A small self-supervised audio encoder (BEST-RQ), trained from scratch: norm batchnorm, depths [12].
Rows from block 2, named by matrix and row number. Rows with one number belong to one channel. Each number is 200 + 30 x the weight over its row's rms, rounded and kept within 0 to 999. All counts start at 0. After the name is the row's rms in percent of the matrix's.
# filt: filter width-3 conv, dilation 4 (model.blocks.2.filt.weight, 192x192x3), inputs 56-83, a 3 kernel for each
# gate: gate width-3 conv, dilation 4 (model.blocks.2.gate.weight, 192x192x3), inputs 56-83, a 3 kernel for each
filt.151,106,172,221,246,175,174,178,196,252,230,176,181,242,196,192,161,163,234,254,209,248,125,165,257,184,168,244,196,196,179,158,228,250,170,228,179,268,180,224,191,179,216,224,215,179,193,196,203,202,232,199,222,173,226,206,175,225,213,221,221,130,206,194,225,207,252,159,204,203,164,214,164,224,192,250,197,159,162,190,221,205,206,191,172,162
filt.152,094,166,251,245,171,192,199,219,246,171,218,204,223,169,219,156,104,184,209,192,194,203,204,239,176,220,195,176,220,206,225,229,154,207,206,188,225,194,238,192,186,179,225,177,166,212,208,154,202,225,155,211,233,244,170,218,172,197,239,131,205,186,293,163,202,169,256,255,189,161,152,213,204,183,173,180,141,186,191,191,235,193,173,243,166
filt.153,098,183,253,217,220,226,192,225,195,185,181,183,187,207,199,166,236,173,163,208,224,206,197,182,206,248,155,222,178,257,129,228,176,273,235,246,196,200,178,167,184,168,243,237,214,229,193,163,200,170,214,153,258,187,214,153,141,178,221,160,185,196,206,228,228,237,175,215,203,244,179,201,203,194,216,159,189,256,150,239,195,201,192,246,174
filt.154,097,186,160,167,211,141,261,196,176,200,189,161,192,138,204,205,199,203,183,249,213,233,168,217,215,163,263,199,226,201,189,233,264,164,221,186,189,191,160,130,141,216,196,263,189,209,146,183,204,258,263,204,216,230,193,176,199,213,168,182,258,229,179,198,248,200,192,278,155,192,222,204,192,206,184,188,228,176,156,193,187,213,204,150,219
filt.155,100,238,181,161,268,221,181,201,174,186,254,216,253,203,188,142,228,191,293,196,192,225,236,197,114,224,168,167,205,192,156,176,176,162,201,172,223,180,239,251,260,142,208,187,186,191,199,237,205,162,158,202,181,241,203,166,122,175,246,239,213,192,245,199,153,188,204,158,113,182,169,168,251,148,212,188,128,202,139,180,196,164,206,203,235
filt.156,098,224,230,190,166,188,172,183,171,230,202,223,170,186,211,234,201,245,199,221,178,147,130,219,207,219,170,189,217,201,236,202,189,201,228,180,171,237,219,172,162,211,218,202,217,210,187,204,260,208,158,175,147,185,174,196,132,161,210,207,166,172,202,188,174,200,215,216,213,230,195,185,205,224,168,211,156,200,275,191,198,142,189,194,222
filt.157,098,229,173,231,220,231,236,217,178,230,256,160,229,170,172,176,203,180,191,213,230,185,192,167,203,228,160,207,201,175,222,193,204,117,213,213,221,158,149,229,209,238,232,217,173,272,126,196,185,177,237,217,152,261,215,176,260,203,249,183,182,211,204,127,184,175,123,213,166,211,194,203,191,169,207,171,254,179,226,142,183,150,235,161,259
filt.158,103,198,148,222,229,170,210,198,227,153,135,222,206,180,250,161,198,242,205,187,152,237,261,190,141,171,150,178,203,212,199,192,211,200,143,166,209,202,211,256,219,220,178,200,241,240,180,264,198,269,267,222,184,197,210,163,183,175,227,180,194,228,132,244,163,195,231,207,236,189,193,174,170,220,215,201,221,268,218,159,213,227,223,204,209
filt.159,101,223,175,203,205,220,236,220,167,180,151,219,153,209,275,202,239,186,219,212,172,191,232,209,199,168,217,215,167,173,150,189,176,174,209,236,202,181,190,207,184,251,214,179,195,177,239,215,271,236,228,229,235,185,221,206,184,163,183,191,232,203,192,156,220,153,251,215,149,229,216,237,168,181,127,230,220,133,162,176,143,177,186,192,202
filt.160,103,213,180,205,189,172,202,213,163,178,219,192,242,212,190,207,195,202,172,240,228,273,193,181,225,173,185,183,206,213,189,203,186,178,178,149,157,234,208,250,240,226,180,161,228,191,218,201,171,235,227,223,182,170,237,149,160,227,217,224,182,165,219,180,178,225,216,151,123,222,179,167,181,199,197,160,163,178,225,214,181,163,153,196,222
filt.161,102,262,158,200,225,222,199,198,164,135,200,144,177,170,236,233,192,227,221,165,145,198,199,208,224,225,204,183,214,242,231,241,193,183,173,181,215,223,150,159,166,160,182,221,159,175,173,146,149,192,185,246,233,219,181,213,205,232,181,193,202,202,204,223,233,200,182,185,196,199,206,206,166,153,202,189,188,200,216,226,160,161,222,163,194
filt.162,101,198,202,208,208,266,162,161,195,198,205,213,175,151,221,201,231,233,190,224,200,188,191,231,213,211,198,240,203,194,163,223,200,205,219,218,184,169,236,179,183,237,248,217,165,186,181,187,229,183,147,200,221,204,228,163,196,178,208,230,145,212,196,162,179,177,195,153,195,219,217,227,162,146,191,253,187,191,205,204,255,249,180,218,234
filt.163,098,241,168,215,202,185,164,265,167,226,265,236,209,203,224,207,224,152,170,255,157,179,182,176,214,240,228,184,191,205,181,168,290,170,207,270,213,142,185,222,178,201,154,197,177,231,242,198,219,231,183,196,174,144,230,141,209,147,188,128,228,195,168,167,159,187,201,214,200,133,196,177,205,168,195,201,184,209,198,198,217,209,152,219,154
filt.164,099,194,208,180,206,190,217,133,216,204,219,213,223,174,171,207,157,225,215,187,184,223,256,196,185,171,166,170,213,225,199,180,185,193,182,203,223,177,244,224,213,193,242,166,192,172,200,223,217,173,206,147,214,187,131,178,195,185,182,233,199,220,217,182,164,136,178,277,190,230,216,204,210,187,197,201,223,163,230,191,174,202,221,197,220
filt.165,102,201,235,226,195,261,194,216,223,168,245,176,204,218,253,213,195,194,190,244,244,200,146,202,211,196,225,182,217,216,169,186,195,203,162,196,204,222,151,205,213,142,197,172,204,186,228,215,223,162,148,169,192,206,154,185,181,253,245,160,248,199,198,181,163,194,201,164,193,208,127,211,220,214,180,190,254,195,185,156,198,205,209,235,211
filt.166,093,221,213,149,221,235,157,214,199,193,170,178,239,143,209,198,203,189,208,145,214,174,154,174,268,215,184,174,225,185,179,256,211,204,145,235,165,190,216,188,245,199,224,280,188,193,166,199,235,179,177,152,180,217,167,193,209,187,228,205,261,222,202,255,181,228,192,246,198,224,193,211,180,217,184,199,252,261,223,196,259,235,215,210,247
filt.167,097,200,202,124,194,234,200,176,212,226,235,241,213,227,224,239,158,162,156,195,240,211,189,206,230,138,159,196,242,198,246,227,217,197,198,222,224,205,158,162,240,137,160,217,196,201,191,236,146,212,146,247,166,225,183,188,198,190,198,200,252,191,215,244,170,237,195,209,191,186,182,194,237,232,180,160,157,183,191,153,186,195,205,218,229
filt.168,102,251,243,141,162,233,243,226,221,203,232,211,237,232,228,241,223,204,167,165,167,203,215,184,202,181,148,184,185,204,225,239,169,210,295,200,162,175,163,179,216,223,181,216,205,173,189,171,184,192,192,207,197,201,194,165,167,164,201,182,244,192,178,207,221,180,188,186,147,203,207,201,226,260,204,164,197,158,250,162,171,219,229,133,221
filt.169,104,207,185,206,199,215,216,185,138,199,235,259,180,179,164,160,185,205,136,187,124,233,179,197,210,202,207,227,229,221,255,185,153,224,140,225,196,190,246,205,183,232,139,204,246,138,199,198,252,149,268,157,223,151,218,206,193,204,224,189,191,234,223,186,215,163,233,168,234,219,245,192,207,206,161,204,175,219,218,225,181,153,134,162,214
filt.170,108,184,186,197,244,219,205,184,243,144,196,202,209,184,174,177,209,196,188,178,251,174,172,222,213,259,169,195,176,202,197,201,193,184,208,233,224,168,210,171,210,149,196,235,213,179,212,215,229,140,210,182,223,225,182,209,270,167,229,223,191,164,178,278,252,218,212,171,169,162,139,241,170,225,178,207,184,204,200,211,223,218,205,223,171
filt.171,099,213,161,226,187,181,164,206,177,210,237,208,228,278,115,190,189,220,151,162,196,192,214,222,233,235,171,197,213,199,116,176,173,132,210,241,208,233,177,248,214,190,189,211,151,275,148,229,162,280,226,197,219,172,233,215,220,171,168,176,183,237,168,205,204,144,184,214,197,254,216,186,156,212,216,239,206,211,229,189,203,206,232,201,199
filt.172,094,174,223,188,214,158,200,189,186,191,200,176,176,173,192,243,214,146,161,144,187,164,201,200,198,217,191,183,244,254,253,267,174,259,168,178,258,180,220,220,149,164,221,187,185,198,177,222,233,163,199,223,180,200,242,180,200,167,189,187,200,265,237,163,171,176,197,184,167,186,215,204,175,191,195,181,239,217,175,151,248,135,225,171,198
filt.173,099,237,191,155,213,199,175,210,232,220,211,163,139,240,217,223,205,156,185,187,209,191,210,190,161,146,177,185,210,132,206,213,196,201,207,159,167,218,163,187,169,204,212,208,190,170,153,249,236,226,190,139,176,217,243,182,224,150,173,229,177,210,177,233,201,206,179,223,154,240,200,162,171,217,160,254,168,210,170,206,145,204,170,241,292
filt.174,102,166,276,132,168,224,199,218,198,249,156,230,181,164,155,107,191,228,201,220,187,161,194,140,203,200,185,172,184,222,264,160,227,262,235,161,227,201,198,191,235,186,248,221,216,164,218,167,200,187,181,184,158,191,209,169,182,197,165,218,218,201,211,182,147,159,221,150,200,239,166,232,183,238,235,231,236,244,213,183,172,203,260,162,172
filt.175,098,183,191,181,201,196,191,150,203,183,212,215,169,150,167,199,152,180,196,145,224,171,264,201,146,198,251,232,183,176,177,190,195,199,244,232,196,215,189,147,234,198,216,254,204,214,183,219,193,179,214,164,185,199,235,172,242,231,239,193,220,207,156,150,175,198,186,192,225,248,209,196,184,202,226,230,210,168,195,199,188,184,146,209,225
filt.176,104,214,247,209,152,215,195,202,217,191,214,237,168,148,156,237,178,175,204,208,225,201,230,149,209,169,186,235,123,218,177,167,227,185,187,191,201,142,127,169,222,190,250,234,185,206,191,231,196,184,182,202,230,186,205,220,258,200,191,238,178,141,223,199,243,169,226,246,209,198,153,152,194,207,207,210,194,185,152,156,211,177,217,232,181
filt.177,101,186,170,212,220,200,251,231,207,209,260,159,215,167,262,179,180,148,197,163,233,200,180,271,204,219,205,189,240,253,235,168,207,213,156,156,193,220,216,219,270,185,224,142,181,208,200,168,189,274,160,190,200,169,243,186,236,190,252,178,225,195,189,191,221,195,167,191,181,208,206,222,245,150,221,244,225,177,167,213,154,190,189,190,183
filt.178,104,184,227,151,272,278,202,195,209,187,211,220,155,211,185,189,182,200,233,199,211,241,150,166,186,181,171,236,228,175,231,140,170,213,175,173,170,194,216,217,197,268,245,203,202,177,171,255,210,231,193,197,230,202,180,240,206,224,196,185,206,171,232,228,264,161,208,179,193,200,211,176,209,201,195,172,137,156,189,224,196,216,202,205,235
filt.179,107,199,226,156,238,179,186,192,202,185,195,247,209,216,182,176,207,176,187,256,166,190,178,224,196,175,185,228,192,240,259,227,205,148,201,231,205,182,242,163,230,200,233,188,205,141,229,177,200,187,170,174,195,192,252,215,216,160,181,263,207,212,171,180,186,193,179,185,185,184,216,221,160,202,184,197,187,167,154,226,192,215,203,157,234
filt.180,100,165,179,212,174,227,172,242,230,294,193,210,191,169,114,157,218,181,238,233,181,216,208,193,204,233,250,197,257,162,131,173,212,229,196,228,225,175,194,227,160,217,180,189,197,211,144,208,205,223,220,165,225,162,207,240,241,196,205,236,237,213,221,173,244,228,201,198,204,205,191,210,179,187,188,216,240,202,172,184,195,201,199,233,179
filt.181,101,170,207,195,229,200,203,180,195,215,203,202,216,223,220,246,197,172,154,194,204,178,265,190,192,159,262,171,214,192,225,198,216,215,156,223,205,221,174,180,230,185,164,236,189,125,225,189,167,162,170,217,192,209,182,215,241,252,238,174,177,210,251,243,155,204,168,188,227,175,210,125,198,186,183,175,159,216,218,193,157,200,189,184,175
filt.182,100,196,234,194,234,153,222,226,211,230,178,197,200,209,195,173,241,212,205,219,211,199,188,191,227,218,100,226,223,212,245,184,240,203,207,157,198,134,142,221,195,207,186,181,249,189,133,221,223,186,200,165,200,171,216,201,123,231,246,182,212,224,197,240,226,234,237,220,164,268,176,130,207,194,202,228,194,187,186,174,186,174,195,169,228
filt.183,094,183,211,201,199,196,212,185,227,207,244,174,222,232,171,204,174,111,187,186,223,209,227,194,207,216,158,255,180,233,197,259,96,170,165,217,236,238,178,181,159,243,171,239,183,214,195,153,180,187,217,230,230,197,189,223,188,200,181,185,203,167,268,213,244,201,199,212,200,225,223,133,244,210,183,170,219,208,196,185,243,218,248,192,227
filt.184,099,194,165,193,169,270,170,175,152,183,183,229,211,198,199,203,171,144,185,165,227,221,168,253,192,185,247,222,185,199,241,167,244,188,150,208,228,182,191,196,217,230,177,210,132,196,202,168,176,209,190,179,247,200,227,212,190,194,208,166,171,170,235,154,199,276,220,188,153,218,273,207,175,165,168,227,205,200,192,191,173,197,232,244,215
filt.185,102,220,187,204,213,121,207,177,191,197,190,220,212,137,208,248,217,247,232,196,213,211,169,257,190,213,205,219,213,160,207,201,220,177,183,238,187,177,214,215,152,202,223,230,221,183,228,230,157,205,169,261,192,165,186,146,263,252,210,177,192,218,227,189,243,173,158,208,250,174,183,240,192,186,228,213,184,189,241,183,187,247,202,191,200
filt.186,108,222,191,242,196,192,219,212,162,198,213,162,205,208,210,201,241,238,239,186,230,252,169,201,186,202,233,151,190,201,178,161,235,203,221,206,201,222,209,107,209,238,200,258,244,190,167,201,202,175,197,272,224,167,198,181,179,235,190,157,239,156,157,156,186,160,193,234,183,263,185,210,204,247,206,203,199,219,233,223,193,170,225,214,222
filt.187,109,206,211,226,225,224,149,183,203,182,154,227,198,156,226,170,231,195,168,224,190,215,235,239,218,202,148,204,208,223,186,216,210,195,247,256,155,194,180,216,185,170,192,201,183,199,255,188,263,165,208,195,173,238,235,233,172,227,207,180,205,198,188,167,220,203,210,206,219,223,179,199,215,200,168,265,194,222,221,233,222,169,232,223,239
filt.188,100,209,225,171,180,262,213,220,200,200,198,228,162,203,254,200,173,213,201,210,181,237,222,215,211,207,136,237,199,241,196,212,216,200,238,268,148,236,199,211,142,203,255,204,199,194,161,190,197,191,144,184,199,210,203,251,155,244,171,192,171,208,195,211,201,205,194,171,231,225,193,160,139,202,214,181,227,161,228,186,178,231,214,195,198
filt.189,104,151,180,196,177,231,220,209,206,223,242,177,154,189,155,216,226,227,272,113,197,166,210,215,178,137,195,244,186,224,187,194,207,215,265,177,203,199,197,218,232,199,170,193,220,217,195,228,225,188,163,185,140,220,196,198,228,205,210,206,195,196,158,215,207,201,197,272,187,176,188,200,194,228,226,215,226,210,205,233,238,211,210,162,199
filt.190,103,246,201,205,235,195,211,137,192,219,223,231,195,230,222,140,187,265,209,212,172,220,209,218,201,185,188,273,222,220,192,159,205,217,153,206,209,182,215,213,167,205,211,145,214,183,225,183,246,223,264,215,239,175,167,203,225,210,183,190,215,170,216,160,180,148,204,211,201,178,214,218,234,245,238,145,209,228,211,234,139,184,198,227,175
filt.191,098,195,173,218,224,200,226,211,237,163,161,186,216,200,178,215,223,183,184,174,287,231,189,193,222,128,193,142,176,217,219,260,211,197,211,146,252,160,179,161,243,208,200,146,193,184,138,193,257,172,187,173,214,244,201,240,195,197,241,194,193,206,236,210,213,172,223,210,198,195,215,186,186,199,204,218,235,174,228,181,174,179,197,223,184
gate.151,113,188,249,173,195,160,212,159,230,233,186,219,163,203,231,236,185,199,226,196,153,208,224,237,227,235,225,197,185,165,209,208,232,186,221,195,178,179,204,227,181,165,202,179,181,150,161,228,184,216,145,237,184,200,185,156,143,185,209,214,245,204,238,196,211,252,210,202,176,179,207,195,215,182,176,216,194,206,183,194,229,211,233,146,218
gate.152,101,182,195,205,224,232,184,214,167,246,199,255,189,208,145,183,214,212,201,201,241,202,189,178,194,228,126,215,174,218,232,184,149,209,208,180,175,182,169,177,203,200,227,172,228,207,134,210,146,212,215,196,187,194,243,208,168,203,209,178,224,174,215,164,212,153,201,182,203,238,245,161,194,198,185,218,216,152,241,152,228,202,175,244,205
gate.153,097,146,156,163,139,241,164,187,203,212,183,203,180,181,185,163,196,239,202,190,233,231,205,169,214,232,195,221,178,117,188,213,230,232,167,222,176,267,206,231,171,256,231,197,145,123,213,220,223,203,214,199,176,162,232,200,157,169,181,203,218,198,271,206,182,195,180,194,220,297,192,172,188,169,173,201,166,221,170,133,231,140,178,205,254
gate.154,101,225,180,212,187,228,171,197,237,210,213,179,220,201,182,161,169,180,207,190,186,256,286,152,223,186,146,238,192,185,222,169,147,181,213,181,168,237,221,213,123,209,236,218,256,176,171,192,178,178,188,239,258,252,169,146,145,212,170,184,201,200,149,195,199,211,165,188,219,190,210,189,213,238,164,270,233,158,205,237,237,163,165,200,226
gate.155,101,149,231,231,168,230,221,206,231,190,175,192,187,201,213,228,170,197,207,150,159,220,221,179,186,245,218,172,213,188,268,202,249,204,187,184,189,221,217,238,161,220,190,177,193,156,185,191,173,185,189,192,167,181,165,210,155,163,211,219,210,219,163,212,174,189,197,253,221,167,187,202,167,184,214,194,194,257,167,187,185,166,176,192,173
gate.156,097,251,194,179,238,224,219,234,224,202,164,161,187,138,195,186,175,123,178,200,214,172,220,195,243,209,213,161,225,175,180,166,200,187,198,163,191,237,216,224,191,234,181,244,191,217,199,195,248,196,223,239,224,178,176,178,180,179,261,175,207,231,231,212,220,202,230,160,191,160,192,132,163,194,207,187,233,197,160,182,188,172,212,207,189
gate.157,099,172,168,183,176,219,171,200,187,193,202,108,153,210,163,219,270,139,228,193,200,178,222,144,230,200,174,169,224,202,211,177,183,192,202,170,238,300,165,203,198,193,154,184,187,216,236,210,210,202,201,228,165,198,180,217,217,226,184,213,117,162,218,207,200,255,223,183,223,217,279,207,152,191,226,237,250,207,220,168,188,200,175,199,216
gate.158,107,224,145,223,252,243,173,200,225,222,167,213,157,191,166,134,171,156,192,186,152,202,240,170,197,219,186,144,251,180,187,155,162,218,133,225,209,193,224,204,232,189,185,176,201,173,219,226,252,177,142,212,185,241,227,235,159,186,267,160,200,159,216,198,224,183,171,246,208,202,227,212,187,169,179,195,192,212,222,165,179,198,242,227,222
gate.159,099,181,222,212,205,197,219,230,210,283,198,195,193,151,189,160,208,166,194,172,210,172,157,198,230,196,176,237,181,206,193,188,196,185,233,187,239,216,209,171,215,157,251,175,196,157,185,199,142,203,242,187,209,226,187,170,194,186,160,204,185,222,204,154,167,133,203,166,192,216,238,182,194,206,232,268,148,264,191,190,253,231,207,202,184
gate.160,104,175,170,213,254,149,217,247,222,161,150,246,202,149,224,165,207,190,197,202,180,208,247,206,201,198,177,221,200,233,218,219,235,227,215,241,177,190,208,168,248,198,194,224,221,155,166,176,190,194,190,226,181,183,228,184,177,220,157,192,221,243,212,209,122,218,225,198,163,206,229,211,205,199,146,262,209,180,215,150,260,201,183,156,237
gate.161,109,196,207,217,146,204,165,233,198,198,208,205,168,176,175,177,261,181,198,182,197,270,207,226,240,236,172,174,219,222,211,272,248,238,205,219,211,201,216,188,178,209,270,218,190,175,166,191,172,201,157,160,227,180,190,198,165,189,188,213,209,182,217,229,203,184,126,231,219,276,174,235,215,220,164,204,243,158,202,156,239,234,226,193,148
gate.162,102,181,250,222,211,202,236,233,192,208,219,174,229,190,173,209,195,240,243,209,210,198,218,216,212,211,200,197,236,192,268,218,198,204,206,144,198,183,178,177,192,189,181,202,184,214,161,144,163,162,191,182,175,193,176,239,179,198,178,260,162,185,179,236,233,161,187,287,132,214,144,268,192,227,187,180,222,179,188,215,205,192,157,210,130
gate.163,096,243,172,196,210,218,172,211,211,209,199,121,235,205,158,175,205,186,162,212,229,197,190,197,178,195,185,244,200,148,213,218,201,191,247,192,243,181,193,217,173,231,204,180,203,176,144,142,220,122,256,181,196,256,207,155,213,255,184,218,242,197,191,181,216,170,200,234,193,263,219,189,242,210,208,224,222,187,183,139,163,216,176,198,201
gate.164,091,178,179,158,219,159,222,148,229,255,198,200,261,187,189,178,245,209,189,203,159,192,186,173,197,233,218,231,256,182,259,259,189,157,169,199,152,188,217,231,190,192,257,220,185,157,169,233,204,239,216,164,252,250,211,181,204,220,261,179,212,169,180,196,243,224,239,166,193,210,223,152,213,231,188,231,211,186,170,168,186,146,264,192,144
gate.165,098,225,179,221,225,188,197,212,205,220,233,227,197,198,120,182,240,147,206,241,141,148,209,200,209,219,229,187,200,174,197,225,226,176,158,212,243,238,230,166,177,197,178,231,209,236,205,150,196,156,187,189,199,176,210,212,209,142,213,218,217,212,170,207,214,150,189,159,185,211,203,212,219,208,199,186,201,268,185,178,210,198,152,274,149
gate.166,103,176,214,157,154,205,226,154,243,203,254,230,217,255,224,150,246,226,188,186,126,175,204,225,154,250,218,184,212,231,185,190,224,213,193,167,221,200,173,211,237,240,257,287,221,160,164,223,222,238,148,204,243,183,220,230,213,211,139,189,209,170,207,160,254,223,167,199,206,192,238,147,177,244,190,179,177,234,183,175,213,172,200,193,186
gate.167,103,193,131,195,149,219,193,211,175,174,270,209,243,201,252,185,168,156,167,202,177,192,197,173,209,235,204,177,210,236,184,214,205,215,163,197,167,197,202,254,188,213,248,167,189,194,190,192,168,243,211,145,225,195,247,221,198,143,259,235,199,232,184,191,129,180,198,184,154,161,195,239,206,216,207,263,230,250,198,164,244,160,193,180,188
gate.168,100,180,167,150,194,216,200,219,213,247,198,185,184,238,210,168,178,202,245,236,184,225,188,207,203,188,185,285,239,191,252,237,233,181,210,187,229,215,212,172,169,178,222,198,166,183,197,182,184,169,172,187,162,205,200,210,216,189,195,237,198,217,254,222,186,196,248,223,177,165,199,149,196,238,199,194,212,255,187,202,222,214,205,282,181
gate.169,103,168,198,212,175,196,209,194,225,257,218,170,209,199,208,163,237,219,214,177,200,210,216,167,204,172,160,222,182,134,174,190,203,205,222,197,190,187,194,224,206,156,192,230,227,203,207,189,172,237,157,186,205,177,179,236,191,233,217,220,193,214,185,200,199,210,243,150,173,200,196,230,163,217,265,210,196,215,188,200,177,146,168,236,192
gate.170,107,161,265,154,189,262,260,226,257,250,169,210,179,199,186,175,219,207,148,212,196,191,225,207,229,204,209,185,165,218,183,203,247,198,257,203,195,222,226,211,158,226,188,198,223,150,199,203,180,209,139,189,148,219,153,111,225,202,212,201,202,212,242,157,208,156,236,189,209,208,171,243,236,172,164,195,181,189,206,220,158,179,219,220,195
gate.171,095,198,226,201,244,186,206,179,183,233,179,221,211,221,199,171,216,206,260,214,186,202,201,186,162,186,248,235,219,206,250,242,194,200,150,154,184,224,209,162,175,160,225,225,221,201,262,192,193,250,167,242,205,186,134,170,193,192,170,188,203,247,252,179,166,226,230,207,213,178,180,199,178,221,261,243,135,174,129,226,187,182,251,187,211
gate.172,094,199,174,228,183,193,191,188,205,143,203,221,261,170,133,222,169,193,149,170,154,228,216,169,197,200,164,176,185,191,127,212,192,177,169,222,179,229,219,251,214,180,209,215,196,217,228,178,187,182,196,223,206,222,138,186,151,164,196,197,223,205,192,180,211,222,186,222,200,259,228,162,197,246,184,226,166,223,183,184,211,245,188,202,268
gate.173,100,200,249,175,223,206,195,267,149,218,200,206,167,192,189,219,205,160,148,205,254,167,169,224,258,191,161,208,208,179,199,203,182,189,185,141,185,193,238,188,225,211,202,205,138,198,177,189,185,199,231,182,237,253,251,196,158,256,200,225,163,251,163,301,259,169,200,205,189,183,181,193,174,191,210,201,218,208,208,165,218,210,233,149,246
gate.174,097,139,221,223,191,244,229,258,212,225,162,201,211,170,208,198,261,199,154,191,171,170,221,170,239,186,200,184,155,209,169,189,213,150,213,208,161,252,205,174,175,166,144,213,238,127,236,217,182,203,188,169,197,237,227,189,157,169,216,226,211,177,216,159,206,158,237,245,202,195,237,205,261,192,233,195,216,241,173,165,183,219,219,217,239
gate.175,095,256,184,194,191,183,209,206,193,192,189,194,208,183,217,177,157,192,233,226,241,185,149,197,218,206,167,198,177,207,227,196,262,205,200,238,170,207,264,223,229,185,174,166,167,231,208,240,166,252,206,148,241,149,211,188,246,161,203,211,151,176,247,168,236,208,243,224,228,171,222,234,196,187,178,230,168,152,192,204,140,220,220,209,196
gate.176,098,174,171,218,220,138,236,270,208,238,205,171,185,238,201,200,177,230,154,231,195,210,272,173,203,278,222,182,144,182,165,149,246,209,196,197,165,199,208,208,163,259,196,261,174,188,174,227,235,203,162,228,191,249,203,148,196,229,197,205,252,198,188,141,139,189,231,224,215,239,189,227,173,187,228,158,227,170,231,188,260,150,232,149,211
gate.177,093,173,219,171,233,256,192,205,160,199,200,236,213,182,209,199,200,189,238,197,207,208,140,230,193,189,169,228,214,194,200,198,201,230,185,213,236,200,204,175,211,189,157,240,182,212,168,185,192,207,212,142,144,211,184,191,168,119,225,152,224,238,211,195,220,190,215,200,175,168,196,195,189,211,236,219,181,174,177,232,253,229,118,177,169
gate.178,106,189,159,203,178,185,230,191,259,199,162,189,207,221,206,208,187,195,210,232,213,197,247,166,210,234,245,241,185,206,204,282,170,223,138,209,245,217,214,223,197,171,205,182,188,261,233,210,151,169,227,190,161,151,238,193,214,159,184,199,187,207,229,130,245,164,208,204,150,176,247,174,205,228,203,219,234,191,155,208,194,187,220,201,209
gate.179,108,155,186,234,216,245,192,209,198,216,155,236,215,137,209,235,176,199,225,161,155,236,172,233,198,178,116,230,197,185,169,215,193,189,186,220,231,180,208,238,190,214,230,234,154,174,194,229,196,161,205,151,206,182,272,160,131,156,226,234,181,201,172,176,227,170,197,213,140,183,233,189,207,167,282,208,177,221,163,247,217,210,217,198,251
gate.180,101,244,181,146,155,246,200,203,242,210,206,243,277,191,222,183,202,231,176,225,258,164,158,199,162,183,141,169,191,179,188,162,192,250,254,223,182,190,173,167,167,211,193,136,180,151,156,158,184,159,206,209,220,166,216,216,188,152,180,116,203,190,177,180,195,245,217,214,158,178,190,193,190,217,242,169,168,210,180,251,174,214,234,188,186
gate.181,098,205,255,210,204,230,184,213,178,222,238,155,212,217,177,160,209,161,195,199,214,184,152,155,192,178,166,288,224,247,164,225,259,225,219,200,167,149,189,227,233,226,228,232,219,184,195,160,187,198,210,182,248,201,179,221,205,163,198,252,179,185,271,198,245,144,150,154,184,174,191,200,186,227,146,186,205,114,166,228,170,202,157,195,180
gate.182,103,221,235,185,173,164,234,252,219,226,208,218,191,198,207,158,220,234,227,203,218,196,186,264,201,199,158,135,182,211,203,156,236,235,216,187,162,223,207,174,207,267,185,161,166,248,180,239,152,202,192,183,225,190,152,167,203,199,205,217,175,178,155,215,236,180,195,169,170,223,217,221,210,164,188,202,212,137,232,202,212,157,218,200,192
gate.183,098,200,232,176,188,260,208,193,252,203,205,194,206,197,227,150,175,208,202,179,204,221,187,189,217,177,242,183,189,231,195,184,238,153,192,179,213,194,227,185,165,189,207,168,204,183,183,208,217,161,183,186,195,165,192,240,207,193,195,235,113,212,170,218,159,187,198,203,211,187,183,250,215,217,233,138,180,173,185,203,219,184,263,195,167
gate.184,102,224,180,191,238,206,200,208,253,189,221,146,206,197,165,209,192,239,163,239,206,209,183,184,209,228,172,213,210,216,155,212,187,216,203,185,209,232,200,155,231,159,184,207,180,207,204,228,188,185,248,208,194,199,218,128,196,182,176,165,128,247,209,228,222,203,178,201,234,160,157,208,212,183,203,205,102,141,246,191,203,168,191,223,193
gate.185,102,184,205,228,168,158,217,225,203,201,220,164,195,200,203,246,189,190,190,201,196,201,234,247,195,218,225,186,187,247,172,209,212,218,218,215,173,226,193,242,239,279,217,220,221,237,164,224,181,153,204,184,167,189,200,158,215,220,189,211,208,233,182,217,141,198,263,239,190,225,241,200,179,191,232,190,213,149,226,185,210,152,231,243,190
gate.186,097,198,195,204,212,217,206,281,156,223,199,189,142,171,185,201,173,194,240,212,145,209,191,242,151,218,203,252,218,161,196,242,208,174,219,248,175,184,158,204,222,252,192,149,224,234,225,231,173,213,162,204,205,134,175,141,170,181,205,202,153,273,185,228,234,182,182,137,177,175,240,190,217,168,218,193,180,217,195,205,216,188,231,214,209
gate.187,106,204,209,223,219,233,185,183,216,187,173,188,236,205,183,207,203,223,245,223,150,210,221,177,224,214,150,220,155,191,208,237,237,200,187,170,189,200,206,139,184,216,219,199,220,179,219,245,216,190,171,221,158,209,247,152,185,144,194,193,234,227,197,222,163,232,212,221,170,191,211,161,214,244,172,204,198,204,216,156,211,199,249,218,190
gate.188,099,161,249,186,199,268,185,201,181,186,191,174,198,195,254,206,189,229,218,179,212,212,217,192,191,212,153,202,196,209,233,140,227,233,164,203,222,257,181,198,230,259,181,199,200,149,217,247,178,250,236,175,200,208,217,155,203,202,208,200,204,219,248,201,204,142,194,203,180,236,224,189,205,205,222,191,204,186,202,198,206,203,209,232,182
gate.189,097,205,189,194,177,197,211,209,221,214,253,214,213,162,210,240,217,131,206,147,187,178,165,203,197,159,181,193,169,181,200,189,217,161,259,176,171,183,144,217,225,184,155,242,222,232,161,194,211,221,162,211,177,175,221,259,124,241,213,271,207,175,225,163,188,199,243,212,186,214,204,224,209,156,182,164,202,204,188,176,197,227,242,190,260
gate.190,098,191,232,184,148,186,223,193,245,177,214,173,156,207,242,172,205,160,206,272,217,229,165,197,206,205,210,203,221,207,233,195,237,190,201,215,131,131,223,190,178,238,188,258,215,165,194,192,207,230,189,153,154,201,200,187,151,170,203,228,234,207,265,231,178,154,200,127,240,194,275,142,225,197,182,196,212,173,220,227,189,178,213,210,235
gate.191,103,182,186,210,204,182,185,200,206,170,281,212,185,172,233,140,174,228,169,189,211,215,153,154,249,226,166,241,157,183,217,196,201,207,111,179,210,215,165,231,168,206,171,215,187,168,154,200,122,206,186,197,234,254,201,206,144,164,207,194,187,184,128,216,223,211,212,212,184,216,188,191,205,233,265,181,185,199,184,150,188,210,161,209,180